A small image VAE, trained from scratch.
Model: 32-pixel images, encoder norm layernorm, encoder width 192.
Training: adamw at rate 0.0019, 15400 steps, batches of 256.
Data: trained on regions of photos with short descriptions (Visual Genome), 101725 training examples.
Rows from block 5 of the encoder, named by matrix and row number. Each number is 128 + 32 x the weight over the matrix's rms, rounded and kept within 0 to 255. All counts start at 0.
# k: attention key (encoder.blocks.5.attn.k.weight, 192x192), inputs 0-191
k.128 [134  58 132 157 120 116 133 119 109 115 116 147 133 128 255 139 159 122 134 111 145 112 152 118 164 130 122 116 133 122 135 128 158 130  98 123 130 135 138 131 133 135 165 130 141 122 155 118 131 123 157 141 132 116 133 118 110 144 125 118 131 125 110 161  47 125 118 106 119 153 135 146 132 106 114 154 124 118 123 112 133 137  92 110 121 121  95 135 142  86 142 114 121 126 102 128 135 146 115 116 111 154 127 120 149 108 136 103 128 141 120 123 148 125 134 131 159 126 136 124 140 118 132 113 134 133 153 147 138 122 136 132 128 152 131 123 136 131 121 117 136 116 139 129 143 145 120 150 130 148 123 141 114 143 104 137 142 122  80 133  89 122 122 139 113 118 135 115 138 124 132 108 117 105  90 147 137 147 128 106 111 119 134 129  93 132 143 111 135 115 137 113]
k.129 [129 219 145  60 121 134 151 126 159 105 134 111 165 105   0 113 110 146 182 137 111 113  88 156 128 127  78  88 176 153 131 132 143 132 148 127 125  78 127 103  30  81 113 130 136 128 113 115  68 104  96 100 121 114 121 138 161 196 193 126 135 102 107 131 183  83 114 163 138 110 138 190 142 162 116 168 124 155 136 137 156  83  68 145 133 145 154 119 133 150  72 127 138 123 144 138 139 107 135 130 105 198 146 121 125 145 119 187 112 118 124 136 128  84 134 125 110 150 105 116 102 174 207  49 126 111 171 148 103 171 126 128 127 101 110 152 106 140  87 119  89 106 126 125 108 132 169  86 123 181 174 105 121 142 113 124 151 127 163 123 129 158 123 182 100 152 110 138  95  89 111 131  83 152 160 144 120 172 139 148 133 124 114 145 190 129 142 125 133 148 121 136]
k.130 [141  73 118 155 132 135 131 110 132 145 114 141 123 120 196 127 121 123 125 121 145 129 152 122 130 135 132 131 141 117 135 132 149 135 134 130 124 141 127 142 132 134 158 123 121 132 141 129 126 130 151 126 127 127 151 118 125 124 133 130 123 132 129 143  89 130 119 121 132 132 143 132 114 110 131 121 142 112 115 133 114 126 123 110 133 117  96 126 148 104 135 131 123 124 110 134 138 134 117 136 134 153 120 133 127 109 139 118 130 136 138 119 135 131 128 132 148 133 145 125 135 128 117 127 130 115 122 123 135 115 121 124 126 156 133 139 144 142 116 122 142 124 126 140 147 122 131 119 131 133 113 147 128 125 120 134 134 118 120 131 109 124 126 136 118 129 134 116 141 127 140 122 131 105 106 153 129 111 129 109 116 128 128 129 102 142 122 114 139 137 117 114]
k.131 [106 220 152  63 136 133 127 128 150 122 134 107 133 124   0 117 103 148 146 126 109 125  80 164 107 121 112 112 138 146 120 125 102 121 157 139 125 103 116 103  99 122  91 161 121 123 113 145  91 132  95 124 120 128 116 133 146 144 157 130 134 123 132 114 227 115 134 139 142 106 110 149 126 163 124 140 126 145 127 147 145 113 139 134 133 157 176 109 107 181 111 130 133 140 167 143 113 111 144 121 145 130 135 140 110 134 125 150 122 125 115 144 114 105 114  99  89 144 118 114 104 149 162 111 113 139 125 126 112 144 119 103 124  88 107 143 119 126 126 138  99 140 108 123  88 122 127 102 127 130 157 101 138 134 139 119 122 123 180 125 163 138 141 131 135 140 111 144 108 122 124 126 124 158 172  99 109 144 129 130 143 125 115 136 190 146 151 138 142 132 126 158]
k.132 [119 202 125 120 152 137 119 127 120 140 178 117 122 135   0 108 127 155 115 126 124 130 110 130 108 122 109 126 114 128  98 111  54 117 153 140 158 158  91 120 113 118  95 125 116 118 120 141 162 148  98 137 146 136 115 128 132 154 117 112 133 112 167  76 184 115 129 134 141 122 138 141  78 161 136 104 114 147 139 124 133 106 163 151 117 119 169 125 103 173  88 138 114 133 143 128 105 126 141 145 142 127 125 141 109 146 102 110  98 121 117 158 131 106 110 125 106 145 115 108 116 186 129 125 117 155 122 113 114 122 120 121 101 105 136 163 127 118 144 140 135 150  99 123 113 124 133  88 127 113 173 126 157 104 153 130 102 111 158 141 168 153 164 131 157 143 130 128 133 122 142 130 139 143 157  81  93 107 129 146 175 119 134 128 143 131 132 127 141 127 149 154]
k.133 [141  70 120 160 126 132 151 130 130 130 132 152 131 120 225 142 129 110 161 127 146 133 135 119 156 141  95 116 156 115 107 125 124 117 117 126 124 141 115 141 103 102 134 123 154 139 139 123 111 129 140 137 143 129 116 119 130 169 151 133 121  98 111 133  84  93 122 132 134 126 139 158  95 119 116 149 123 107 130 115 147 113  96 114 124 128 106 136 141  95  91 106 126 120 107 115 134 149 115 107 109 161 140 129 136 116 126 128 122 142 124 141 127 108 140 148 140 139 144 110 130 163 160  87 118 130 167 132 126 134 135 123 136 158 136 155 139 135 118 130 136 131 146 131 150 139 124 106 114 152 142 130 112 124 121 121 126 135 101  99 117 152 124 161 137 124 143 120 128 122 140 117 113 107 101 145 117 126 138 120 111 128 123 125  98 135 125 113 134 122 118 106]
k.134 [139  83 116 174 122 123 134 127 119 135 135 142 121 138 254 139 156 147 116 127 138 122 148 122 138 147 135 133 133 105 112 141 119 129 121 128 136 150 130 129 143 112 138 118 128 126 146 123 139 135 141 151 151 126 136 130 121 134 118 138 119 131 128 117  71 123 119 111 137 150 131 125 110 112 138 125 138 113 120 134 137 119 133 129 132 120 112 133 137  97 135 135 131 124 113 128 127 150 125 116 109 139 135 126 130 120 146  97 120 126 127 130 133 137 131 135 134 138 143 137 146 136 123 136 128 135 137 130 132 119 125 144 142 138 127 138 142 124 130 128 153 119 129 134 155 130 116 125 127 120 132 137 131 133 107 126 118 137 101 123 104 127 145 119 139 103 132 111 137 130 131 119 119 120  94 139 140 107 135 115 125 126 135 129  95 134 111 128 117 118 122 113]
k.135 [ 95 255 150  62 145 132 105 121 159 145 163  93 134 113   0 116  98 170 117 124 116 139  98 150  89 131 141 151  97 154  93 114  78 118 154 148 122 110 125 102 143 135  91 157 117 100  95 130 122 122  78 136 107 134 111 108 146 111 121 131 137 136 143  91 255 165 143 131 142 139  94 123 143 153 137  90 125 148 124 124 129 126 174 166 137 150 203  99 102 208 123 114 136 140 168 155 102 110 161 151 175  85 131 137 111 143 119 165 139 120 110 150 110 129 122 103  84 131  98 122 101 137 109 154 110 124  99 110 120 137 111 114 108  74 102 113 125 125 140 149  78 137 103 114  94 107 140 128 137  79 149 108 136  99 148 127 114 116 222 113 179 142 150 102 127 152 113 148 125 118 140 145 145 169 185  69 119 127 119 148 165 149 127 128 212 135 142 133 133 138 137 178]
k.136 [131  73 128 163 112 127 138 122 127 132 109 148 118 127 255 137 144 125 127 115 126 116 146 117 152 133 143 138 132 114 120 141 145 116 113 116 136 120 147 128 127 121 145 103 132 121 123 133 123 129 143 146 131 129 142 128 116 131 130 115 125 137 119 155  73 122 127 134 109 132 141 131 121 101 122 129 130 117 121 123 127 127 114 107 137 110 103 140 150 101 115 121 123 130 116 129 134 139 119 113 118 136 132 121 128 128 134 122 123 136 121 116 117 125 134 146 152 136 139 122 146 127 137 122 129 127 139 133 142 136 137 126 118 153 134 134 145 133 126 131 150 124 135 136 147 125 119 123 140 148 114 139 123 144 125 134 121 120 116 113 103 117 123 118 130 115 136 132 141 140 120 126 123 112  98 140 133 134 123 125 122 130 146 126 104 125 124 123 113 135 121 113]
k.137 [123 120 130 120 121 134 125 126 127 111 136 125 139 130 115 155 142 132 119 127 127 152 101 124 127 141 134 129 137 127 135 124 140 131 122 128 131 136 129  98 125 120 144 148 120 126 113 126 120 118 116 131 144 129 120 119 123 121 134 115 134 139 135 129 109 124 152 115 144 139 116 123 108 124 128 131 110 133 112 126 126 115 113 134 140 142 146 132 127 138 131 121 106 137 141 133 107 140 135 116 137 122 111 133 146 131 125 124 125 134 119 142 134 121 144 143 144 136 127 118 122 139 128 125 111 121 135 133 118 126 138 111 113 116 116 132 142 120 135 129 123 135 122 131 135 148 132 129 142 119 142 128 143 110 138 112 117 117 134 120 148 132 146 131 116 128 125 138 133 109 143 130 121 142 108 119 128 141 130 106 128 125 133  96 124 135 154 124 137 133 131 128]
k.138 [118 169 135  83 128 122 139 123 129 130 137 121 129 123   2 114 119 131 141 130 117 140  98 148 121 118 110 125 139 136 135 132 144 113 136 135 110 113 141 113 101 121 117 138 126 119 121 134  94 130 106 119 116 125 118 121 147 156 147 123 143 119 137 139 151 122 133 154 146 119 125 151 143 138 127 152 119 151 124 136 146 118 115 129 135 156 155 139 129 165 116 115 132 136 155 138 124 111 139 132 127 153 126 121 124 141 115 150 121 116 137 137 122 123 127 124 107 121 127 115 122 150 153  96 121 124 138 131 126 146 116 130 129 107 111 116 115 112 110 113 101 136 116 116 111 119 147 119 131 125 143 105 133 141 122 123 143 123 152 118 120 135 130 149 124 138 139 140 126 119 115 119 121 132 161 141 136 142 124 138 128 119 127 131 177 131 118 133 139 130 137 142]
k.139 [104 200  78 255 192 114 124 146 112 187 255 142 106 235 123 151 133 255  95 138 140 175 116 110  46 134  72  33  79  77   0  55   0 123 182 206 189 255   0 106 186  37  84 124  63 116 107 122 255 184 124 239 255 158 121  95 135 173  23 109 119   0 255   0 205  41 163 101 164 141 204 212   0 151 151   0 112 109 165 120 144   0 243 255 107  66 160 146  75 221   0 113  27 117 145 133  91 175 141 156 157  86 125 161  96 162  98   0   0 113  95 255 137   0  77 128  46 255 121   0 122 255 148 172  99 255 104  40 119  18 120  99  37 140 150 255 181 126 255 164 255 238 106  94 139 140   0   0 129   0 255 128 178   2 255 105   0  92  98 160 246 231 255 128 233 152 167 105 178  47 241 132 127 165 105   1   0   0 122 105 255 130 171 139   0 143 165 135 100 158 203 136]
k.140 [154  16 113 204 107 130 128 119 110 141 124 141 107 132 255 158 141 100 121 118 136 126 183 106 160 134 161 150 124 108 153 137 147 130  82 118 129 159 138 151 156 131 156 108 115 128 160 131 153 134 165 135 128 130 141 126 111 107 103 133 110 142 118 156  28 142 123 110 123 140 128 107 132 105 120 129 128 119 124 130 120 156 122 106 123  89  86 135 161  66 158 133 118 117  86 114 143 131 121 120 121 123 121 118 150 119 132  99 149 153 140 111 145 151 134 149 159 117 149 157 151 114 100 154 143 128 131 126 144 107 132 136 131 172 148 114 153 125 114 117 158 117 142 126 155 148 114 164 139 138 108 146 120 127 104 129 110 149  73 126  90 129 106  94 128 114 144 117 140 140 132 122 148 110  78 148 148 103 131 124 114 126 136 128  42 112 118 113 128 121 124  95]
k.141 [124 129 126 131 129 133 123 132 132 120 114 134 143 135 146 137 120 111 124 120 135 133 145 124 126 142 117 143 128 143 139 125 139 121 136 128 122 121 141 119 137 146 146 131 132 123 137 113 117 113 144 122 119 136 124 131 123 119 115 118 123 134 118 131 124 134 130 136 134 110 125 116 151 111 125 126 122 123 119 130 132 129 111 119 129 139 122 132 134 126 146 137 138 123 134 126 129 137 135 141 129 126 134 130 134 133 130 115 136 147 123 124 124 135 129 143 144 130 124 133 138 111 124 123 119 116 118 140 136 135 141 114 128 128 129 115 137 125 139 126 120 135 120 124 129 127 127 150 131 132 126 133 128 142 131 142 123 120 130 130 116 128 118 125 109 131 152 151 125 129 135 120 119 118 120 121 143 135 131 131 126 136 126 121 122 130 131 128 129 131 125 131]
k.142 [106 255 150  44 143 144 128 119 149 117 161 100 137 114   0  99  90 162 111 132  98 118  96 149  77 115 136 147  97 155 127 120  91 126 174 140 124 105 125 119 131 149  86 136 127 118 115 137 111 127  91 104 128 135 120 130 144 111 133 132 153 161 143  90 255 144 122 141 135 105  88  86 166 170 133 115 133 138 118 120 128 142 179 155 121 163 163 111 102 212 143 140 138 145 163 140 106  97 144 141 153  85 131 124 100 127 122 161 142 108 135 134 119 142 109  81  70 121 104 136 109 108 102 147 103 114  86 111 135 132 102 137 116  87 109 105 102 136 141 140  99 133 113 125  97 115 158 127 142  92 136 105 128 114 149 130 118 139 217 148 166 112 126 106 128 150  95 132 110 132 114 134 153 154 201  88 112 127 128 148 152 115 117 137 225 123 132 138 138 118 145 157]
k.143 [120  88 135 176 125 111 106 134 142 136 142 129 127 132 234 147 152 139 121 115 133 170 128 115 142 129 127 115 117 111  89 127  96 109 100 129 144 181 118 116 142 123 156 127 108 124 130 121 151 130 144 152 157 148 124  96 124 144 117 100 102  96 130 119  86 114 143 104 138 159 124 140  53 102 139 115 112 123 140 118 142 113 122 152 137 125 140 143 124 122 115 103  93 131 115 131 105 170 127 126 127 122 114 145 141 112 119  87  92 137 126 135 121 109 143 153 136 129 123 110 148 163 125 131  99 144 118 131 127 121 132 114  98 137 122 144 173 115 150 135 193 128 123 113 144 131  85 122 129  99 141 130 148 112 134 109  95  93  92 109 137 138 147 132 115 149 161 128 145 127 172 114 119 127  80 107 119 106 123 101 143 126 150 109  75 129 144 129 126 149 140 117]
k.144 [157   0 113 235 121 134 141 141 106 130 105 162 109 141 255 167 185 101 132 134 145 130 180  87 178 142 140 138 159 103 133 136 184 133  67 118 143 157 144 155 132 138 185 107 124 123 162 126 143 139 187 151 142 140 129 120 119 131 113 122 121 129  93 178   0 133 101 117 120 144 144 134 132  89 100 139 127  92 129 120 134 123  88  99 117 108  74 142 155  31 152 106 113 116  80 123 133 148 112 111  92 151 126 128 157 111 155  92 120 134 139 113 134 124 153 167 176 136 139 125 141 134 127 124 142 141 148 149 133 113 144 130 128 170 144 136 156 146 110 128 175 115 147 146 170 140 107 155 130 149  99 157 119 145 109 136 123 124  33 114  72 123  94 137 131  91 161 111 136 129 134 126 127  92  52 172 154 119 127 109  94 120 138 134   8 124 120 130 137 127 107  85]
k.145 [125 236 135  38 119 135 149 116 152  97 119 117 149 109   0 103 104 133 159 140 120  96  92 171 118 102 118 124 144 174 197 135 144 132 156 131 111  61 137 109  96 126  76 126 134 114 105 149  72 118  81  88  88 109 128 148 136 130 171 153 145 144 123 139 226 145 115 146 118 110 115 145 202 146 142 152 129 128 135 129 117 139 122 117 138 155 138 117 127 169 143 166 163 142 157 126 131  87 137 140 131 140 143 128 113 135 112 198 157 117 106  96 121 112 102  94  86 123 115 152 108 110 137 101 145  93 136 134 118 155 111 134 149  99 115  88  85 126 103 128  49 121 111 143  98 112 186 129 125 155 122 111 110 151 138 131 169 141 210 133 135 125 101 141 110 127 101 121  99 120  82 144 121 128 199 144 129 148 135 153  91 128  92 147 246 125 106 141 137 116 110 168]
k.146 [131 205 136  57 121 141 147 118 138 114 122 117 135 106  13 123 121 125 184 131 119 124  98 146 128 108  82  99 166 132 133 128 161 132 154 148 117  83 124 125  60  98 113 134 148 119 118 129  77 103 105 106 120 114 108 145 115 189 199 135 129 108 114 141 179 119 123 162 137 110 143 165 147 134 130 166 127 157 130 143 139  94  80 124 124 145 134 121 122 138  82 141 140 140 134 126 128 110 152 124 103 174 142 108 124 132 122 174 110 120 127 134 138  93 133 116 109 146 105 110  95 166 187  65 142 102 154 144 121 151 131 133 141 102 122 156 113 120 100 123  85 113 128 126 110 121 164  97 111 170 143 112 150 143 111 115 140 132 172 126 125 163 124 199 122 127 103 122 103 127 115 116 110 135 185 127 114 160 139 142 117 136 106 137 182 117 121 138 128 149 111 148]
k.147 [134 130 126 127 132 128 127 132 125 124 118 123 136 145 126 124 115 123 130 125 119 110 132 135 130 136 128 139 119 131 139 125 123 133 136 138 128 133 123 142 135 130 104 120 140 125 124 135 119 144 142 125 131 119 138 130 124 116 114 146 142 127 130 118 132 128 125 126 125 115 129 116 157 130 138 112 124 128 139 123 133 140 132 132 121 113 131 125 116 140 135 131 130 130 129 115 129 117 119 126 126 113 127 113 121 121 130 126 142 137 135 129 145 137 123 114 125 129 136 137 128 115 120 122 136 129 119 135 140 124 127 145 129 141 139 123 112 128 143 133 121 133 130 133 137 119 124 140 127 124 117 131 117 130 123 145 137 126 139 142 135 119 125 115 151 138 121 119 141 133 138 121 134 127 133 137 127 129 136 136 116 113 113 139 135 127 114 127 129 116 132 130]
k.148 [144  81 104 161 128 121 125 123 114 150 120 145 100 132 255 125 136 113 121 122 149 106 165 108 151 120 131 125 146 115 131 136 142 131 128 127 110 126 128 145 127 139 143 108 144 126 147 122 147 120 150 141 122 125 136 131 112 126 134 142 114 126 123 148  73 134 114 121 121 121 147 123 133 109 128 128 129 115 127 123 117 149 100 106 123 113 103 125 145  84 132 135 134 104 115 140 139 139 118 109 117 129 133 135 117 112 129 118 139 145 141 119 127 128 129 139 154 117 154 145 133 122 127 131 146 133 117 132 152 130 131 141 160 141 135 124 118 132 118 118 135 141 133 144 150 134 122 138 133 139 124 151 124 137 113 132 131 142  89 136  93 140 120 122 149 101 122 107 130 128 109 133 138  90 112 132 134 120 136 131 104 114 130 130  99 129 110 128 131 116 114 116]
k.149 [182   0 107 140  98 137 154 133 121  94  49 161 134  97 255 136 153  66 200 130 139 115 176 116 246 134 119 112 212 112 220 154 255 126  65 109 104  39 183 169  41 116 179 100 163 153 156 120  55 106 183  94  93 124 137 148 105 174 191 144 127 126  47 241   0 104  88 136  98 140 177 152 200  72  98 215 138 101 122 123 117 140  11  43 146 104  54 148 188   3 128 133 159 129  77 110 169 119 124  88  49 239 115 111 154 117 145 163 151 134 154  77 136 129 143 142 196 112 172 155 131 101 196  52 154  96 198 170 132 145 141 156 179 162 152 108 119 141  23 106  97  68 160 148 155 144 176 183 110 255  72 130  94 204  60 148 185 152  40 114  38 128  61 180  90  80 117 108 134 120  73 130  73  66  92 248 164 176 148 111  15 113 119 134  92 122 104 116 111 127  82  62]
k.150 [149  67 103 174 131 124 143 140 107 146 127 151 115 148 255 129 145 135 128 123 145 124 167 112 142 115 120 123 136 109 134 139 142 131 120 112 142 144 119 181 139 127 148 108 152 134 138 133 165 142 149 134 153 114 149 135 110 136 119 143 117 107 123 120  53 123 105 116 121 134 149 124 124 115 122 127 134 100 133 138 115 127 124 101 115  87  74 128 149  94 133 134 127 124  89 104 145 118 114 123 109 154 132 126 125 127 142 110 125 133 134 117 153 129 114 133 142 132 154 128 144 144 130 146 153 135 133 118 143 112 127 142 140 182 139 140 131 139 116 109 151 117 142 131 143 142 113 133 131 148 114 143 102 137 116 139 134 140  85 138  93 122 132 109 154 105 116 102 158 116 121 127 130  92 101 139 125 116 132 130 130 118 115 154  96 125 106 116 120 105 126 104]
k.151 [151   0 105 255 111  99 130 141  97 141 124 159 111 167 255 155 187 100 108 116 137 134 181 102 182 151 145 132 128  75  96 116 126 107  70 119 144 206 128 155 153 108 193 114 137 147 152 119 189 158 194 181 155 140 140 119 100 143  92 122 120 108 118 126   0 110 108  97 127 176 164 129  46  84 113 120 117  94 128 131 127 112 122 113 128  84  76 149 156  60 101  98 104  99  88 110 135 172 107 103  92 141 124 138 156 114 148  49 107 130 137 157 155 121 132 173 186 142 174 115 141 153 113 143 143 159 158 132 139  82 144 124 120 193 150 153 171 135 130 111 237 117 135 137 169 158  75 133 120 130 132 149 120 122 114 119 105 114   0 109 102 125 158 126 146 105 163 119 172 122 164 123 120  85  38 151 125 104 116  84 128 113 149 124   0 126 128 118 128 123 117  65]
k.152 [137 121 151  22 102 134 148 120 149  85  55 125 166  44  97 116 128  89 232 137 136 124 117 149 210 126  88  89 218 147 228 154 255 121  98 109 101   0 212 105   0  94 148 165 173 132 129 110   0  71 121  67  60 106 127 158 142 203 252 129 135 121  41 255  89  91 104 164 112 118 142 181 255 100 102 238 144 155 115 147 145 127   0  88 146 179  89 124 174  77 111 116 184 149 134 132 153 116 127 107  69 255 135 100 163 122 134 217 157 135 139  71 123 117 162 140 145 137 116 155 123 115 226   8 118  44 219 204 121 213 133 134 165  93 121  94 116 132  35 113  55  94 133 130 116 113 199 148 106 255 104  99 116 216  89 122 194 133 119  81  67 134  59 239  53 133 115 154  81 132  70 121  58 123 144 223 158 229 138 127  22 125 112 122 200 126 143 116 137 148  94 125]
k.153 [113 209 128 115 157 133 121 128 126 134 179 115 140 140   0 119  94 174  70 135 109 128  92 147  73 117 121 125  99 132  81 114  48 133 178 138 143 152 100 143 174 122  82 142 118 121 119 134 180 139  98 136 136 129 138 124 135 113  86 135 134 132 172  74 212 157 121 127 136 121 110 112 104 182 150  88 136 128 130 124 124 123 179 159 124 130 160 117  99 193 116 150 121 126 160 132 117 111 122 155 150  86 136 133  99 156 124 127 125 121 132 159 144 135  86 111  96 138 116 126 122 137  95 167 130 146 105  93 114 103 128 130 105 123 127 122 115 131 179 146 129 151 107 122  93  99 121 105 132  81 138 120 125  93 161 126  84 140 187 162 178 119 164  81 162 125 110 119 131 126 146 140 146 135 171  78 102  82 117 155 173 130 113 147 168 126 143 138 116 129 145 152]
k.154 [109 255 139  58 147 149 118 126 147 133 169 111 149  96   0 109  90 153 130 122 132 116  89 163 100 112 118 121 122 153 132 125  95 111 157 137 127 104 125 115 101 126  99 144 120 120 102 141 117 109  93 112 117 122 117 128 145 120 150 132 137 132 156 109 255 131 135 147 136 127 117 132 146 167 148 123 119 138 145 138 136 117 147 140 120 149 158 116 116 195 128 137 146 140 181 132 120  95 137 141 146 124 132 121 102 151 124 175 125 117 125 123 113 117  97  92  74 135 105 132 126 144 137 112 124 119 121 115 121 147 104 132 119 100 115 132 120 135 147 148  82 132 121 123  86 111 157 106 122 131 144 114 137 127 148 116 140 139 215 134 160 132 117 139 121 118 110 133 102 118 115 125 120 160 188  96 117 133 120 146 141 118 118 127 212 131 145 137 134 126 142 168]
k.155 [125 122 127 165 132 114 120 126 118 154 143 136 143 164 174 148 135 146 133 128 124 149 128 107 124 139 120 118 127 102  85 118  93 115 123 146 144 186 102 116 134 128 128 137 121 124 117 123 155 130 128 150 160 144 118 102 125 150 119 114 123 100 140  88 127 105 126 138 142 151 146 153  45 128 125 121 124 128 141 122 143  91 131 160 130 119 141 143 125 139  87 103 106 124 115 140 114 149 128 122 134 137 129 140 143 133 121 104  91 127 139 155 136 104 151 123 131 139 129  86 126 172 148 118 118 155 132 112 118 119 121 116 111 135 115 164 161 126 155 130 155 123 129 119 136 131 112  88 120 118 156 126 136 112 128 119 102 107 113 121 153 123 145 139 146 129 139 129 132 134 163 113 124 133  85 111 113 102 122 113 148 132 139 125 100 128 142 130 125 138 141 110]
k.156 [124 255 134  27 155 161 123 111 153 128 161  90 139  98   0  91  73 161 145 147 109 112  92 152  73 117 101 121 134 152 124 126  90 153 189 132 126  81 107 133  91 105  73 141 126 114  98 126 109 115  79 105 118 115 128 140 150 162 156 135 129 110 160  88 255 116 127 152 120  91 110 161 142 159 126 125 123 141 152 135 136 120 164 159 117 148 163 106 106 192 109 161 119 130 154 146 126 101 141 151 161 119 148 130  99 126 108 176 116  97 117 159 113 107  97  72  46 154 108 129  97 151 141 111 120 133 137 113 118 149 102 117 127  92 121 143 100 129 126 149  64 134  99 127  85  87 166  82 121 139 158 108 116 124 159 127 136 138 255 155 149 139 118 133 142 145 103 117 105 100 100 154 127 156 195  99 101 124 137 168 163 139 111 151 250 128 106 125 124 121 131 181]
k.157 [107 180 147  62 120 129 138 113 148 114 135 116 140 108   0 110 110 122 160 131 122 129 104 133 147 123 101 112 148 144 124 122 155 127 139 122 120  82 133 115  91 100 104 142 133 112 117 137  58 108 105 101 103 131 108 145 130 150 168 126 131 109 109 145 178 103 127 157 133 124 129 157 157 145 113 163 113 143 125 157 128 109  91 126 129 149 140 126 117 148 109 127 142 145 155 134 123 114 144 124 117 144 129 109 135 143 126 170 115 131 139 127 118 117 120 112 121 141  89 129 108 137 157  73 134 101 146 139 118 137 117 133 138 107 107 132 107 126 112 131  89 110 117 115  96 129 150 112 134 141 135  99 133 153 125 108 143 120 163 113 131 140 106 154 108 130 109 139 100 125 117 126 102 135 155 137 131 162 124 129 114 129 105 119 174 136 146 144 126 135 126 148]
k.158 [ 94 182 179  80 116 128 129 126 153 117 132 110 167 113   0 142 133 128 151 126 131 158  77 160 137 141 102 106 144 133 112 125 126 117 111 133 125 111 136  77  82 110 118 157 104 100 111 114  84 103  91 114 119 138 115 112 139 170 166 102 137  95 124 151 166 113 143 140 151 154 133 158 106 128 133 145 120 153 116 123 147  97 102 155 155 165 174 117 119 151 107  97 124 142 177 142 104 143 149 116 129 171 130 135 133 141 114 137 114 123 127 130 113 110 161 133 115 145  91 105 120 144 155  87  94 106 137 161  97 157 132  90  95  66 105 153 138 123 120 132 107 129 114 126 104 125 118 102 124 134 148 105 152 128 154 111 114 105 141  75 150 139 140 174  94 160 148 179 106 105 156 125 104 182 116 110 130 174 124 120 126 132 147 112 158 120 164 138 143 139 145 153]
k.159 [131 253 148   0 109 130 153 120 157  85  87 100 154  65   0 114  96 113 190 145 108 102  93 151 139 117  87 108 189 167 201 122 220 123 132 121 100   7 183 113  23 113 108 141 157 115 112 126  16  98  99  69  63  95 122 151 147 167 222 145 145 129  89 205 191 112  98 171 127  99 126 165 207 141 122 202 122 146 111 138 146 141  52  97 149 162 139 103 134 132 100 138 173 148 153 141 138  85 146 116  97 189 136 111 115 136 130 209 168 127 138  87 134 127 138  99 106 136 105 157  99 114 188  35 137  89 152 181 116 185 111 145 159  88 101  92 102 129  52 131  30 102 127 123  95 116 215 149 124 216 120 100 133 187 111 136 189 138 196 109  98 129  71 190  86 142  99 155  88 126  83 132 100 143 176 181 131 201 137 146  54 143 117 134 255 129 142 136 127 140 100 153]
k.160 [172   0 119 159 103 115 155 138 102  98  44 177 130  97 255 127 171  69 184 126 147 113 157 122 226 137 130 116 165 113 190 166 232 130  57  94 106  82 189 151  83 121 191 113 153 150 154 122  65  99 169 100 103 106 143 140 122 150 179 134 127 127  55 228   0 100  88 133 115 122 153 153 177  77 102 218 143 131 112 126 120 144  36  47 143 119  67 144 181  39 132 140 157 128  71 119 156 132 120 108  52 191 146 111 145 107 139 141 149 130 148  80 148 137 139 153 200 116 162 161 156  96 170  71 147  89 190 175 132 141 144 140 180 174 143 120 122 135  40 105 107  94 158 151 169 150 145 160 110 212 104 134 100 185  59 132 181 143  30 124  53 125  89 183 102  70 146 115 136 155  87 122  97  89  80 232 169 175 130 115  39 127 111 126  71 128 108 113 134 135  80  66]
k.161 [125  73 123 169 129 124 135 131 120 126 126 138 121 155 255 128 149 131 119 131 141 128 140 127 145 138 110 129 126 115 105 120 132 128 115 118 129 155 136 133 138 118 150 121 124 128 140 133 129 150 150 139 145 135 114 122 128 133 125 120 117 114 118 136  69 121 123 118 136 140 137 124 106 119 111 136 130 113 128 131 125 114 107 128 135 111 127 147 127  95 112 124 120 127 106 129 124 146 112 132 115 126 132 141 130 135 125 109 116 134 136 138 123 112 137 136 166 136 127 120 130 137 126 136 123 134 130 133 129 117 138 125 133 159 122 142 139 129 127 125 141 126 139 130 157 128 108 109 123 133 144 136 123 124 129 111 115 137  99 117 125 123 136 135 137 114 138 125 147 125 146 139 119 124  82 147 114 110 133 126 135 130 132 128  80 126 129 135 138 133 124  97]
k.162 [152   0 120 208 124 120 142 145 123 134 121 154 109 147 255 148 174 111 144 121 140 140 155 110 194 128 110 121 147 109 120 114 141 129  63 111 123 162 136 149 116 114 182 128 135 145 129 123 121 115 158 140 147 144 131 130 112 140 121 128 111 108 130 157   0  88 127 129 131 139 157 159  76 101 137 140 128 115 132 118 139 105  82 109 137  92  97 147 161  77  96 132 117 116 114 128 145 154 114 116  88 176 143 132 150 141 144  97 110 136 132 143 152 123 137 160 162 123 155 124 129 147 156 105 136 154 162 143 123 105 136 131 128 169 140 150 147 133 110 120 169 120 141 134 159 138  74 121 129 163 145 138 119 142 115 134 128 131  30 118 100 151 138 159 123 102 167 130 155 103 135 122 111  92  71 168 123 128 114  99 139 129 140 126  36 125 136 114 118 129 120  87]
k.163 [138  44 126 188 139 127 125 126 122 137 119 145 114 156 255 143 135 119 120 125 134 130 151 113 144 140 133 133 117 108 122 123 134 122 100 127 133 157 137 132 139 116 152 116 137 150 138 120 140 132 138 134 151 131 139 116 123 130 116 135 123 109 126 144  47 119 134 115 118 153 145 116  97 110 127 138 134 107 124 130 127 120 121 129 119 111 109 148 136 101 130 116 119 110 109 130 127 135 130 112 121 133 111 131 145 140 135 102 118 136 123 136 133 126 133 149 163 128 134 124 143 144 119 124 119 137 140 122 139 113 136 117 131 153 126 131 145 121 132 126 150 121 140 133 145 137 105 125 126 144 137 150 131 129 115 134 120 132  89 109 123 125 135 120 137 105 131 114 139 129 149 126 123 116  63 137 116 116 121 122 132 130 125 127  79 135 127 128 134 130 117 111]
k.164 [101 210 132  63 145 131 133 126 144 113 129 110 122 126   0  94 100 143 110 133  99 122 112 133 108 118 141 142 109 146 160 133 119 137 145 124 121  93 134 120 135 171 109 129 133 109 127 129 134 121 100 125 122 128 124 138 125  95 125 129 135 172 141 125 181 139 137 136 126 122 101  92 183 146 124 121 130 142 126 118 119 165 163 132 135 162 139 101 104 157 174 145 157 138 156 129 110  99 138 145 152  92 136 131 108 116 117 153 166 117 131 109 117 159 113 110 100 128 115 163 125 108  95 151 119 102 108 130 130 136 120 143 131  97 110  92 102 124 130 126  97 134 108 144 111 108 162 156 133 107 101 116 137 141 123 144 121 133 205 133 135 104 101  88 119 136 100 133 120 146  96 133 152 143 189 112 144 139 124 145  98 132 117 137 203 127 127 134 134 122 126 152]